Rows from block 4, named by matrix and row number. Each number is 128 + 32 x the weight over the matrix's rms, rounded and kept within 0 to 255. All counts start at 0. Numbers have three digits each.
# convs1: 3x3 conv (model.blocks.4.convs.1.weight, 128x128x3x3), inputs 117-127, a 3x3 kernel for each
convs1.16:196174080108129140102125154134179100108200124212075128180167102127130137066166180167143122162142103136097126164124165148113134084159142013108071252111139205108105153142122185166147160149096152098118182180097087145129182140154146172089158129131063166110196142158180127127102141108096081108101114147
convs1.17:162112143136104121054161081175139079113055094147190092203151147146088101138107102119119095137097102140139142167180123116086143181188126196076134126140109087191128118091138161110201065174128132179135098132127162100164116111125135138104142122126184070130147105124162136111074141162125155159148137134
convs1.18:146111100052124133139112170048149117161115106110107116176143135102148118079160110095107086082139124131093137095123096089156088105145130161106111118063092139065133112155135120066093128148125102130073127150140088165113073134116138137159052177122156155134095114111086089097076119116106144116079157144
convs1.19:076160180099055172133149084123087157110161206120155136110184105150075121107131104150120107106156122103140117187093118155147102184098090189091161063135089142167145078176081134114109106143139093150171101161119091089176202170072170126097107130106199202120157135191122129178208104098124241111141110119
convs1.20:124140078107065098109084121182161110144064162145084193137166146152114094121101156143168060255037126185182073097137155112120169054092124115106186116142166145166232105070184143058137152133140099174149062123120142139113056136149169102136160112133140129125162153132108116145173146144122123141093147089
convs1.21:206131101185150149139132111090062134168177128146139174146188106136180136150147066129223107131138088109145116102141135161153093100142145119104078082131177161147102123129121133093119125143128160163116139099123183104105096163153156152127110134161124089125145114185169097176137141126129101121150166134
convs1.22:099112124188086178085188194132084074119105191137159090141129157076061143140122141041166121042185141133142102093129157142142089164089119128146115094078164137171139132123145122148100151167096158118122137118123149087153131084145101128166118152134108059088176085177121144165107084117172106123160078163
convs1.23:127106126128182115130123134123136134130144168123090088144119121153080158145093102150148110130084076138165078139160141151101122116142157160100107137164134158132129104158116112173147133127131158115114128124140095145142103079108163139127135152127100120095119137160135112124120131130136130088126166125
convs1.24:149113117140170139136146136083135121105146149148108136161095124120162092159109139136087088163125173123116160171105168139196136139141138065075098141152165143078132131107180124170123151130161094108161135154116084113140156059121097105115117144078140115130110098160086090161168145182121102103076125134
convs1.25:125119115107134132116070131169149153138155131113104124096132147071091192162185133112132126116128148120106132188120153144124125152101166079131126126145102141150139174141118140073135166153102160069208159080129119138136164133084183142048108099147046180063133193094081120144188171121124042120141153111
convs1.26:109101116128116132095140108135068184146037209149106108157218059209174118088091124040121138113156142102134114163136151077131103089098082169106139143103139135171135140118121144129128146109131144163121132183171110142185180128156122089069138117158160053160146156071136120161147117083116052096136095101
convs1.27:132180114111118103162118112086142103135170161092127118157109172158152092218209061152108166116092093157121097142121148126096113111127117115131141125179100144175144154131148151108113094123138138160125081166205125161161143110115095082168068143087108143135110115160196044118132133138118109136107167143
convs1.28:166085153132095091129115171060095123101124170157149103110120126080153172121101110163141080116147205112092145115156132112145108123122122107125085163169150097143101108130155105151127176094090132073161094114165166114100113092129105130148162146137113098101138095128111106150144239071044133175164085117
convs1.29:114110125139123107111108153131209100169158128098114078145168186108135096077123131038147164116137099140137145078136129091112139128118109105101117137103128106146163142198176113199125127153195133170131112201156115161119130175159076066167135087121147076131103112126143097120146109085135180173093167155
convs1.30:172124144109107128104137126067107148140144093148126095100086202102100137134120123190103143073096098135090105108126147148134138146116172089162130152095108136117134194136182159136116114141117162149121150076155161111127184137109106111114089124115048137081188167089119155119113100123137148104100138101
convs1.31:127137143074124123128137091130171136086141119110157172178151112182099118130220146163094156143123131116137138139162142151068151135114137074075209104116153101112147164107099124098118111073160060089171109107137128158162084130152115182118139136114195183126135103124079098137118089136166172084162104152
convs1.32:134072117163141152160094170106090156145130083068196148098201122154130076114097116076108153106136064144147126116106127141123153090164114083208175069221146110139159091117121153136154172140148098125136151121055139155109137106212155125150120115124092130132161119123176071097097142132185129153224169136
convs1.33:162129104058105113143165101124125082149165104118081165105055145156181171095079150125094139188157118122141150128147131128155148050106133156135125138104147138096126129109127101103148132182165094154122104069110123113093104138190081090085168132160130129148156125056109103158120108130092135139108110089
convs1.34:133030081132112074125086098219137092119123111140168138175138168122124095125054105057088137091101104124126154111127123069101156144114133153049132166104084138141097112129129189157101124097093117116131076105089155123122154120161166166148153108131221099119149145138093157127070156199169097058150104138
convs1.35:138094122120113125139109165094147118109122084149141145052145159086142093109113139204104133150136121097120112142118145164121103063160145034150073131109112128135139140042164160124166147161168119134141110132196088194136111113125135138100135093099133124144131145168108152139102132162133073139075154106
convs1.36:058123196124122125127121130127135184123197093122076137128153088107081146179170075117208123148134169121138118164184095112071156123100073165091129108154089101146128155103154136116146099151118125139177108116119145078124096060114075150099130141129145164152091121143123127147135075150124134146129153106
convs1.37:118157125138130092160121133083090112194151155144093124127161145138138131220187148152129150125142136186122116179171139189141166159157177094155127126078155183130123084088173153089124092151181107126113107146161093085064162116060141155120117160081092153103092147087117132131152147145130122152070161158
convs1.38:114102111107163114140127101093139138120106121114124149138165156076117109134140096086082113109146131057109143108156132104132192124135148160091080110098114154132107084118105147134117090136092122135157172157164110141094152110127136057104128146116124089162116129131125132126194097136106152140162128121
convs1.39:116166157166160100115146129105143113132169121113126156129063131168082126108096162114101053073096096119169152152137131067146115153084121128139227196190122151147141117125129124105111129175110136129120118080104162118127202080153102096140089107110168126169153176071083143104133119078207071105168151081
convs1.40:075067161104156152127093082090173080039110163145097106107155117117197165153115152115109143124146093171134186119107098193111146129147138139138051126121147203144140166131049163133167093115140114071165119097108166084124050148127100114120181156090111146128106135174125090186138115126063183174141102054
convs1.41:151115112185114098143103123087136117114129135087099140148133154171105109159170124105152131103157150122154139081127169129115202146138108144167152119127129160152096137092051066118129129073071129138133152131129118138106116143124129176122127125127158124172114128121103142117143137135171106166143116136
convs1.42:121087139073104168119152231139131089108116103160101092118178162126166103173152115109125171154149156147104095088151170094119156138165153133119152135081129150150125158132081082091136083131139106134170136132117113107122104113136083120077225111157125151144152099122099074120128139128148158179144145134
convs1.43:135079137085118141093104153130142138076143127126078169146212114141113112146180227124095130123145138115178129141128106139100118155073152166080094196098135136096059162152149093098098119110150141084132097118091113104123174174113124139159155110151124095078099106096121173153148110142120155097100072106
convs1.44:119072133154094128175196125083105157144157104104086187164115151096165128155088053106139128113095191173161136109156123143159089184091069119128165104213122108133145132118110110077128135171122123124111113118179143134160114090104138170113185136117118112131093169135133203088142144119081172146119163091
convs1.45:090101114115146145151148142135090165083150131144094146171070143143097176134160151128130154156157163164112115132130111134130173126104160120080091118124176075126137109099092131130151191137057139109130126086136112124186195119145079181113127162109094102127075142046150103096112067160103105150112101146
convs1.46:095119102089143165090154101159108124068191089155192115237114121180115107192133103144178105140198143179137131096107161135069158177113148103121156070190076187128093105113155106102123138078140103158136054150160088202079150114067177116109187093144176099127158125135169123117164098105147131104126096161
convs1.47:103141111113108136144141117169116091170075079114129080135117181159160145058093134107135148121136128129108093092105124136060147092117129127130195169134147145139154081111105132123138162121134163164095097118113147119151084092080197086124118172134099101143199139179150179064121113083175180149185139107
convs1.48:126124155153132124121116101158130082149099136125096128083090136108094107098148156122248151146122160141089126182100134156142146093060121086130110149061103052113111106081109135153134187089115096091113115107119115118117088122119093121140186072144101158064157152119125127139096107138107152110169119092
convs1.49:154140109101153163111119143101128137068122129093134135104190144138098134112095127095178069120144134118129135202181117153093122129096133152105127108109094132144133123117147140146124135135124126154158155099146098121207073113120105120136133096110178100087112154122121163140063138158129159083137085192
convs1.50:089123139093148124101101122131117135110121209131134162173101166191187156104173198117154089140165116144114132099124093118134117086153116126139143120147170113142176115105127102094145124076166094078143119113150130139163155144118100158164106047112125108073203145109129129132132110082124081186081140134
convs1.51:119158128143173165121166111130114133126126177133153107161101081164144130099099187128105126141136140139124085177154081171134108167110137125128105134138108150122119131160202166134152143093166190086048197175165172147086126146109104121196098092176129114120134167132134101113130163123127129105135103162
convs1.52:121188062144110107140144150130101131136159119111143168127133177121104120116147132166114129124145153095152095104161122120144143165129143190039087123061090142118132066140062199165126147168133099105117141170130123112131126135128150091141172135148181065096117133100135096085135054144142168098143089128
convs1.53:112095092097132117110130144136148147126137144125142174097120133146179147169134138162061126120111138143075107145121130197167128132208115098169127151143116117137090172108155154151125146158121175103159173122126129174163082055161067129129109130086114133100139118131060147064100179133085138093141151130
convs1.54:130185114128103155165091151122184133077212098125094156134085122116099098092101119156041145132091116129101167165184147109122134108138174155158044110139120150107091194164137197223065128062112107055083127116060113173186121183149131189173152144144119191136118112150117128146149092130141127132095135127
convs1.55:118093064120072161255113214158139160171121104174105105201137082171086135109124138151150157122139132154045087092127096105108104169219048136095128105147191217132115112121159116148147120151137103167115091195085093121113125121074208097090135176143100112109123079076150149192123126120112046140158190120
convs1.56:101135215079135124168112129161119139125130100130136082121101139113124113040163110069154174178095098140114172114104111136106161079163142122131141145141087159231101131138103112127119121135121117097101098138233110132094079107091120132105247133040107123162131082082132115123126123137071143146072143161
convs1.57:103141107159158161090184134103105071105167091153130096069196179061165161100104157117177090165150131103105147066134134200138124138166130128121161209168071190088120161151108156173140110147163164082118177120126117083137079118067209053140143142167113194113222037180108139089118122101255163079148099129
convs1.58:122114048099110105133121097134104137092170113132100123166165149074202101097110125168122090134162124121121106095148123117140138100152133165141117146125091131122112109130157133134137111117120185116162148153172114118115178109117103100147082146128177096125084093118162097100179111138182096177083113140
convs1.59:152142186113131105148139124112215122153104085191156136184145131146098149110176127186080139127143081131110131090171141083152158113104154174148156123150091111148098175174123131110149105136102108123133180165087117116143168174106161079160105110150161123165116148130083118125090176070157160162102062110
convs1.60:082175160084096046153164097189028169143097104130115167148154189221135011094132116142066117111104108172115109107107150150122191165030140163112192103080099109123132129104129125123103191123091127146140096195091149099158075064138151131145157148098255087208184033162136149094128087145161104186193132115
convs1.61:130132117114139164131108149145108133098106127128178142091120191155096182069145127131144046095088112098097131134109102135104132121106114060086149158157109121154112096080142119079145187157150126159136189090127138119137159176152154085173094136088119072132177162086173148119042132123179116154218109063
convs1.62:124148143134152101067016119136113135127104145170104102106145177133070133170144128118109151147144131110156086163125131128142139117133097119108142172084087239140187116140112150138148055200105093126104104130177144091121132121097045154097187172152167130108106155142051115130141128129166121113091153081
convs1.63:099154148143129105148112137090145159126199118158170100150155095107068145111081132122148136095241169139064118155109115165164118129105124106134138172130063150164148171132127125124112155105127088133119168083091162122109097146151194080160124098138086131116110207120151146109173107116170194113148138134
convs1.64:102138087084134102152131123147104103118089100102129136131153086084144119119097114125122120155124155130065102167138110083111102148177190099146134153100123111129146183169116094176118146165154082061132132102141089110100172092088145147132107118114174136156087141114080109143118127109148159084126119135
convs1.65:130124145137119091118166160093067122124123141070151148165084135123066216076128188109123194115044116086150177133191140105101121103109187132096133129161185081156083063157118097180014156121158129108114114106105130076089163179156170112127116177166108051153142124106122121116103144100108071147132094112
convs1.66:129109115088121140115126112188077177130115124126176105122152121046125144061115134166102100111070134179141119115135142106155132119123153097140157080133133165114122113149137104085154162188174156123128209190138204151207149114143107119097126107114118078177047129141122112131128160096188071107124140132
convs1.67:108132119148121078132053103182116098091134146121106126123093162166192107133145144144173107173107116115095148104126133165140143074147148151126129103111081099112111103158148176150196139039183144150144139116145172099084113116136097097105094104192114163123134134097139072133118159136190113170182071160
convs1.68:139128118101120117117165104173116068112141190074134115114117151117075139211136195170134124190132085107144161139125108122103092134085123128134109156079104128088138108146146142138099104122079107095074093105072103119130173137120086097137124122184090160127134164092119110101110149099103106064130066159
convs1.69:145102122174105106122148122141146078119108165091134101113079255137123153112085139143102070092130146133119142144100078149075135100127130092144078125075130146129099121178105164087099132077159117103107160134129159108141142153164113145130108127066158095117097131166116145157125101135101047162130167140
convs1.70:130136101132139157180132184143088093166123164134153109136061102080132085147099058078106142145149044143139117113143116154106106150124055098057145089119198097144121071142110107176172168112118163141095083179170060167137139158115148106189093115161142123176165156146168094079090131143113144132118206150
convs1.71:138112147108188076087126178070068092160125114120169117130119220224082135136113134242128187084144142128127128107129103117106065063138150141112190074091118127172168108107156073148117122150126090110127136146118127152127205153087185134047087124163132159100143185128077134094171162158143120051077160092
convs1.72:142152103124083117144121146051112137121078157098096153154147179113151113129160092178112113163147158184123142105102183087089183085146156158121110118124166152122108186054159137097166117111135189127144130134157129131171119166203145106093092127111147140192120118204170075096085156179041226162120175236
convs1.73:091156076104101150160111094139110128075130091126123169130130180167133167100174138147131096119127115103132138129122160121171155101112144147121121116134096126155155102210137121158125176141198056156080105138113157176084105134095161113142133139126100165120063067164161122155117112071124134187127142096
convs1.74:106148164121129145150165120135128095125151121142096164127120131121123111085160093090111078119162124065157104111167106195102069104096073144113128107100140170115218114101135202155085199146061172120068163109111183140141069099119137141035100129125139149107127130100110163084132093144140147120116114092
convs1.75:097150122159162067121191163135117083112159135144132180132141132166168153138130113109143138117081170069136110083140176172091169119173145085173131102195095116148152100141111103143109139090077160115160164083149135090102178077140157108142066248120090217131104145088130072161187133140115191090076138084
convs1.76:139161146145154122084121071093099097161085057045193085151117118119046120173182155106147150091163126184151120110130153106163131174086129119105114124106187124206141124091090121052161087134122098117156104092149128163153162091124149151097113147127112126163123144128136133145182130167119157154198236075
convs1.77:086048142111055098140147153127120155092144181113172164140139152130158152151088132131134098163154182080148094093108122095111136099067130103159161178178123164145158124121088116121123132075102121086147131119131129135123168087061132137163155106102124138136180146080132092091173136112120129096125069125
convs1.78:067112118172120177113153082111169167168181112064097175100121109135136095143107121088131156144075106072098144146169089204087133083086114123123099134141147165130176170117103127112174088103129135138145121141100088134126194093159105126163113126089133167186134140184153154144115137113176088153111149149
convs1.79:061081126104110074123154116150142189113195097100101122184040099184120088143108133111105155160133106125128138112092152129093168104127143092107096082174100101189115069170090057103119150126111031191133108106137129140080151111087117165152129130168155118138069173121094116134160138109121144125116127160