From a checkpoint of a small image classifier.
Data: 44167 training examples, 18.8 epochs.
Rows from block 3 of a small image classifier, named by matrix and row number. Rows with one number belong to one channel. Each number is 128 + 24 x the weight over its row's rms, rounded and kept within 0 to 255. All counts start at 0. Numbers have three digits each.
After each channel's rows are labels from the 100 images, of 14976, where the channel reaches its highest value: "responds to" is what is common among them; "patch colour" is the nearest of a few named colours to the mean colour under the peak. Only what is clearly more common there than usual is listed. The data: telescope images of galaxies (Galaxy Zoo DECaLS). In brackets: how many of the 100, against the usual share in percent.
# convs1: 3x3 conv (model.blocks.3.convs.1.weight, 128x128x3x3, each kernel summed), inputs 64-127
# convs2: expand pointwise conv (model.blocks.3.convs.2.weight, 512x128x1x1, transposed), outputs 74-147

convs1.91:155111138111125137133107144105139136135117134125134136156158101114116177128149087144138130107167148147161136098123106177130121130159096122156109116145104093108141079123155166132132188137117172
convs2.91:102126122137115150128122128151100111141143113143090134152156146196141138126152103141129097109142176116097129142125141121118106164160123130154110152129115161111131128186116088150118148112112059103117126112149143129090143100
responds to: roundness: round (48 vs 20.3)
patch colour: brown (77 vs 12.4)

convs1.7:136106086157164128128108126131144110105150181149096125114086191116125147122118140142096124125109157141112141121156110117142094148096138102111118086152106097130106146105147113113165140145123096
convs2.7:107098144120118091138150136116139129132097106097072133136204139152125105111098116158106139134124140150080093110159143136169129177091125150163126143160171119102147113139112124144155136134108113105148159114180133115121150140
responds to: roundness: round (43 vs 20.3)
patch colour: brown (78 vs 12.4)

convs1.85:108135149113132075100121144161104163089125148138119160136136129129142104206108056127120100162128126134105085119138130098158151137119158154140112097132145124169124106146165116161117115109140081
convs2.85:145114100137144107090107122147133142140162132133112116120124145119075137165156119100093101105144081118089139161083121121125131100120100155152135112131123164085130124144143164107081084139104104138133136107086136127149081120
responds to: edge-on disk: no (84 vs 24.7); spiral arms: yes (78 vs 18.8); bulge size: small (54 vs 7.2)
patch colour: grey (51 vs 5.6); brown (48 vs 12.4)

convs1.82:155146109150151117128098101131173116114122091092147128127135113114129144140169137101128110110128111131117113125119119135129105136090164134148136150167145145177171144143118146133169121131138157
convs2.82:107124103164167126097117125144160125161111132130100138130126117158135121086127162133115123115140164147109112143135134085124101147090113142146095116121127096111115137151149133132107099147091090127118091130114191143114151116
responds to: bar: no (30 vs 12.9); bulge size: moderate (25 vs 6.6)
patch colour: brown (52 vs 12.4); grey (47 vs 5.6)

convs1.43:176130116111145120160144105112104100152098180148102131137142124123146094108154128132099100133083161141128152103121127137146169153145111131115118094129144192118132139110137151143118119136129125
convs2.43:119116119123121079100095138123140113155102131162119121129142096152095094111128141162113134118183144167148111143103141061128147096138150113075180138128098165116127132115172130089104143137133080097112132141126123152154147144
responds to: edge-on disk: no (52 vs 24.7); spiral arms: yes (41 vs 18.8); bulge size: moderate (33 vs 6.6)
patch colour: brown (56 vs 12.4); grey (44 vs 5.6)

convs1.119:103081133153159099125159082123082181138158148091131102139117139117140159137128103129108092162124147148141120188142122105091147135122143147123129088142151117093118107141119144080152171161111126
convs2.119:153091188137107105116154110109139124106139183135100140105113120133149146101128155153163144173110103126160193158128150129166140083117129088120106139083158140099163140128126134107141119106147140090144132114140147092122119149
responds to: roundness: round (50 vs 20.3)
patch colour: grey (70 vs 5.6)

convs1.34:174179119132125125103184101108134140105137137134120083100139156148149139153111162109118113116168105133129099182147135102154142100155099109143152141137121134127123114115125153162113146142114114
convs2.34:166106107133152117127138159112105107155114129133116112131143065103105095095111117110155149110121144080146093152148131120147097106133102115151129110107137159203134103124117149114114130151112151099126139121145160126155134129
responds to: roundness: round (43 vs 20.3)
patch colour: brown (62 vs 12.4)

convs1.90:151134130102109187127133141178142131135128084103147148140100143108077134097128142129145129144158101129138123118143092138112141144119161107136080100105098117130080112121130110105120155139124120
convs2.90:172090096132091118121186118128104114100108133111122162158140145157128102113140119140111106133120196100126122157150113116107124062144130109141167123140096111105119156186115144121107124097089123114109143138140117088060159132
responds to: edge-on disk: no (53 vs 24.7); spiral arms: yes (46 vs 18.8)
patch colour: brown (57 vs 12.4); grey (39 vs 5.6)

convs1.106:120110104095145164127097114158100086125136146132135141124132133071151133112169120151128149149108181158145111119142171096155127116128194094149156110110128131114126109109109107150131108122098139
convs2.106:119121133123176133103060081145125098147066088105104133116142139106097107128098157083121123133138140062165123123114123153185102140136134118171145137141114140115153120118113143115119145106206086140141096150152122151134147151
responds to: bulge size: moderate (25 vs 6.6)
patch colour: brown (79 vs 12.4)

convs1.50:107141142132127137124118097161135118151147112119132140185125126088133128172123127137146159123090127096111178137138103164153102151164140117135141139121134096134090135188153148125149128129166170
convs2.50:091163117105115117102103152117185149132153132100077120132150117090136125085111137094144137109168119137156108134125142103113166110121148147160137143147128106107127141105119177113098094149136077105108156135140122081134116120
responds to: bar: no (33 vs 12.9); bulge size: moderate (30 vs 6.6)
patch colour: grey (70 vs 5.6)

convs1.65:085121118138133120151147102128108209142155163106098138114134111121128134098152175126111086127142114115148132119177113107124114126098137144103115119165108140163115146133135170167132131088127134
convs2.65:129148090095142128128107127144120114122165136127148142110104096149127078082137155117127115094064124135138064104143120120153111093089113103133122098094087119118124142117139155141137164132099125099187108099125089167114168111
responds to: roundness: round (42 vs 20.3)
patch colour: grey (86 vs 5.6)

convs1.6:101119157127169128094104116172141157156132151103080125172104109083161115117096097129140095153133165148100093112130123077163094113114129144136128143115133102134147106154125163161113131136123161
convs2.6:109144113104105120071130155134117104141129107129119140160152128130117106169128125094091153105139106113096137118125096114134118130171146134129111077135143110117159103110120110138154198093085124091131140156130125138100120108
responds to: bulge size: moderate (32 vs 6.6)
patch colour: brown (69 vs 12.4)

convs1.31:156098150135145106152126152103093166121137209110152132144134099115129059166138132081115105101132177155119106141156150148109125120133147167120113139148144139170130115165133160115137110118140119
convs2.31:117161151082124081115136123097141120128125114104106124093154105120150098112134146140096139157141106123114122131107107160185142156106160165197116160122119130141129110170150135149150148137144136119152174122143109146121122087
responds to: roundness: round (46 vs 20.3)
patch colour: brown (74 vs 12.4)

convs1.57:109129122138123157144131082117147139092100125143130106170164137154096116145097075132108064126095126128152176140122119161103146112120145152127100140147139107107128115103103132157161091132159128
convs2.57:132121169125130114108102133132110143151117101119150136145126095152149144076119080119123138147106140128099132144140126127135120132120172143134091147167127135064131100118136089145141130154132098090087116073105099108140110131
responds to: edge-on disk: no (86 vs 24.7); shape: featured or disk (86 vs 30.4); spiral arms: yes (80 vs 18.8)
patch colour: grey (88 vs 5.6)

convs1.70:135111158146134115139141102125150118119138121104148104089174114134178123150138107138150151146153136085139144126157150107100135163144129108056151111130117106143115148120118125142114117154184110
convs2.70:123112104086152174147166129153134134144136126130121159139121144198111122163117129138139140104115134100144164130121134136178114138095092127164153140117155130145125096121147103151079148112135110144119135146119118131066172125
responds to: roundness: round (50 vs 20.3)
patch colour: brown (86 vs 12.4)

convs1.55:136064140135137107086095129131121119102107111112145126126129138138123149086053136127118174128131114146124119105107092121128110136114142143119161112122120163093145100091181151140145158141104160
convs2.55:112125123142103117093109159179151089091158133128131122137086138104132147141110146121047135121127142111078119139155117090100125152144123113118108154157119167117098121124125127112129115126117115113109105147095131137144130153
responds to: edge-on disk: no (53 vs 24.7); spiral arms: yes (41 vs 18.8); bulge size: moderate (35 vs 6.6)
patch colour: brown (64 vs 12.4); grey (34 vs 5.6)

convs1.1:089103124134120115209126123130155108094117105115128133128185093158132095099110122148138131124110155136137128168110170138144140095134106151149122144153144081107152123127127131101137136102143098
convs2.1:141140163120099142129179159150128129188134147128108085152164130132113098130121124107107104133152100107128113114086086142181110155101141109166096100146114104134174126098153161133101121157158134147147143146130112053057144172
responds to: roundness: round (44 vs 20.3)
patch colour: brown (80 vs 12.4)

convs1.125:117142125126099145120184103127176150095135128133108154143133133146152108123148107070167124115160121140131143076139135132124085088086105102110117093144145156123105123135157121123131105137141166
convs2.125:119121109111084109100117161107148127117145111129144115159109124109148133135164135136096139131147180077157098132089118130095145131186121112101159091095098069142130088099142104147140145139137103140140135100110096102105163114
responds to: shape: featured or disk (61 vs 30.4); edge-on disk: no (56 vs 24.7); bulge size: moderate (33 vs 6.6)
patch colour: brown (61 vs 12.4)

convs1.21:145100093152092124123134121132130162180119104103102138122162127123110148125123152102108099159119105111133121083121144145146103094091120101112126129171124076133137111130161144128102149179160122
convs2.21:096104133104121162138112103174115130089140110109145141093101136091182097152142129128134090137138163173152119121104102121100108097086099139131137114098169114138157129131144084126074143121130179136147129168163134114112120125
responds to: edge-on disk: no (54 vs 24.7); spiral arms: yes (44 vs 18.8); bulge size: moderate (41 vs 6.6)
patch colour: brown (51 vs 12.4); grey (49 vs 5.6)

convs1.94:127101180145153114120085084177119145111101117101147141134142129137117130151173079126126103127081122122125115127146114102145156138142129142110093133187114156125132138112144131091111158105139105
convs2.94:108098130111153141116090138156087137113091143116151102148163140124135131064137179137125162096135108082133156150127139138161144150124162104185169145117160109107145092143149117126139157120133138142131144125146121107125137146
responds to: spiral arms: yes (41 vs 18.8); bulge size: small (28 vs 7.2)
patch colour: brown (55 vs 12.4)

convs1.96:124149133090112102112136116158184084111140171135133127137137160111144107159169108127099066117103103101117165110147127155147124126156102113140071110119131144126125184108083142101132165117107070
convs2.96:114130150120155090139135118160085148131077128122073140134119086112118137128084120129138120117121188161175120102172113158086142153140134112088139093158118142115105145149161135135128139106159126104160121120153141117106147096
responds to: bar: no (30 vs 12.9); bulge size: moderate (27 vs 6.6)
patch colour: brown (51 vs 12.4); grey (49 vs 5.6)

convs1.120:124102151131143188121130071139115153142117170167134122145134090148101167094113125153163142152126152163132096144134153139132175131160145136100167088147113168144104113124105135138134114084137140
convs2.120:128144167159129109151126108177095129086125124159098143103141128138136116115115111116126134161128127168130123139118137079141147115100091124125157114144111126127117136111125098104128090146098117127124123136140165146154119131
responds to: roundness: round (43 vs 20.3)
patch colour: brown (65 vs 12.4); grey (35 vs 5.6)

convs1.20:117128109117069132089132132174112106140157095116172108146127111121123117123116157125103158159108115109101128155136124077146167173104146109100074086140102120141123140151150124137158102120108127
convs2.20:100132145113137151113111107098115144116093137107107127167112135152129115144115083137155160130153146108151141135044156145119132123143100119140105105127099067176116157101163109128119107102113142139122116120155097071125103126
responds to: shape: featured or disk (73 vs 30.4); edge-on disk: no (72 vs 24.7); bulge size: moderate (39 vs 6.6)
patch colour: grey (56 vs 5.6); brown (44 vs 12.4)

convs1.61:131107112104144134080119149103150072098093138106128137146152078099114170138133090125121129103157155115134139109138101103112139094123157101119168137135125102165182119112142150186143109192135188
convs2.61:136111130126138141092082150139098127142135153167155133155109137098166130105134108120143137132115098121137139145130164138118140118144146159128104137155167076157155082098122156103099138120094120142092145146146120187101129126
responds to: bulge size: moderate (29 vs 6.6)
patch colour: grey (90 vs 5.6)

convs1.15:130074110107133146133147119145087233117125145085172128128117099113128131146147133085131101081133110151152137131171100084096110124135127127134131109120112155157139118108147125121129126101110112
convs2.15:135140099156111111124112124134160116142156125155057134161123157139130144131146124111167117144151146154138135121107124092124139126136079148124139089183106101158187116120146122106150137094125107146105137145119192117135103109
responds to: roundness: round (45 vs 20.3)
patch colour: brown (61 vs 12.4)

convs1.93:114101119134148124155154139116145153106116133102129117167127130154144168180121138147141149141104151130139135121123166103072174160161150145119152113161116145122160154147141133122122180144156159
convs2.93:134107102108104104153085110137093098142099137109135155110133165141144121104108139104117194119133134133096152180112109118131123061134127103133125096104155122139164108129121123152097120115160135100132149143106152107114085121
responds to: roundness: round (41 vs 20.3)
patch colour: grey (60 vs 5.6)

convs1.113:137116133141122135139209108114098103148122115144096100106084099123124133139084135138113130127102138114146148188096129131115125134093097119119081109114090097130164132085137145108153140117126109
convs2.113:120144082132147118130145139107132121151134117103104142100144134126079140149113135148136132132098129115164127144161111124126115128104137100132137131133142095149145122137112092135144120140137127132107178100136159122137077135
responds to: spiral arms: yes (44 vs 18.8); bulge size: small (29 vs 7.2)
patch colour: brown (51 vs 12.4); grey (41 vs 5.6)

convs1.37:163128130145116164081103138130128087081104131163139113141112160132143117173096094111087102146113125123125108125170164201146128146123123145146114173146126120133163151142105094102081104130127111
convs2.37:137136106113075120130096115157122129154107132121068114108167125178199115154111132119096130106151141205108106131122177166121121096143127132131149093142132125134179134083143110103087136188079144145099135168090144135157159153
responds to: roundness: round (44 vs 20.3)
patch colour: brown (78 vs 12.4)

convs1.107:167120158136138173165098114114141157130145179138145131145188123130105105133155123119107163144105140144139173106174144138149132154155165103123144128124119141106135130123117136124115149114156131
convs2.107:151143068122109112128123106102132108131138122137131119122134117106116104120148116148174154130147112113158183171112140120130180139150128144154092118165132119140135143108131157139155131160120088162160121153110141152151129098
responds to: bar: no (31 vs 12.9); bulge size: moderate (28 vs 6.6)
patch colour: grey (61 vs 5.6); brown (38 vs 12.4)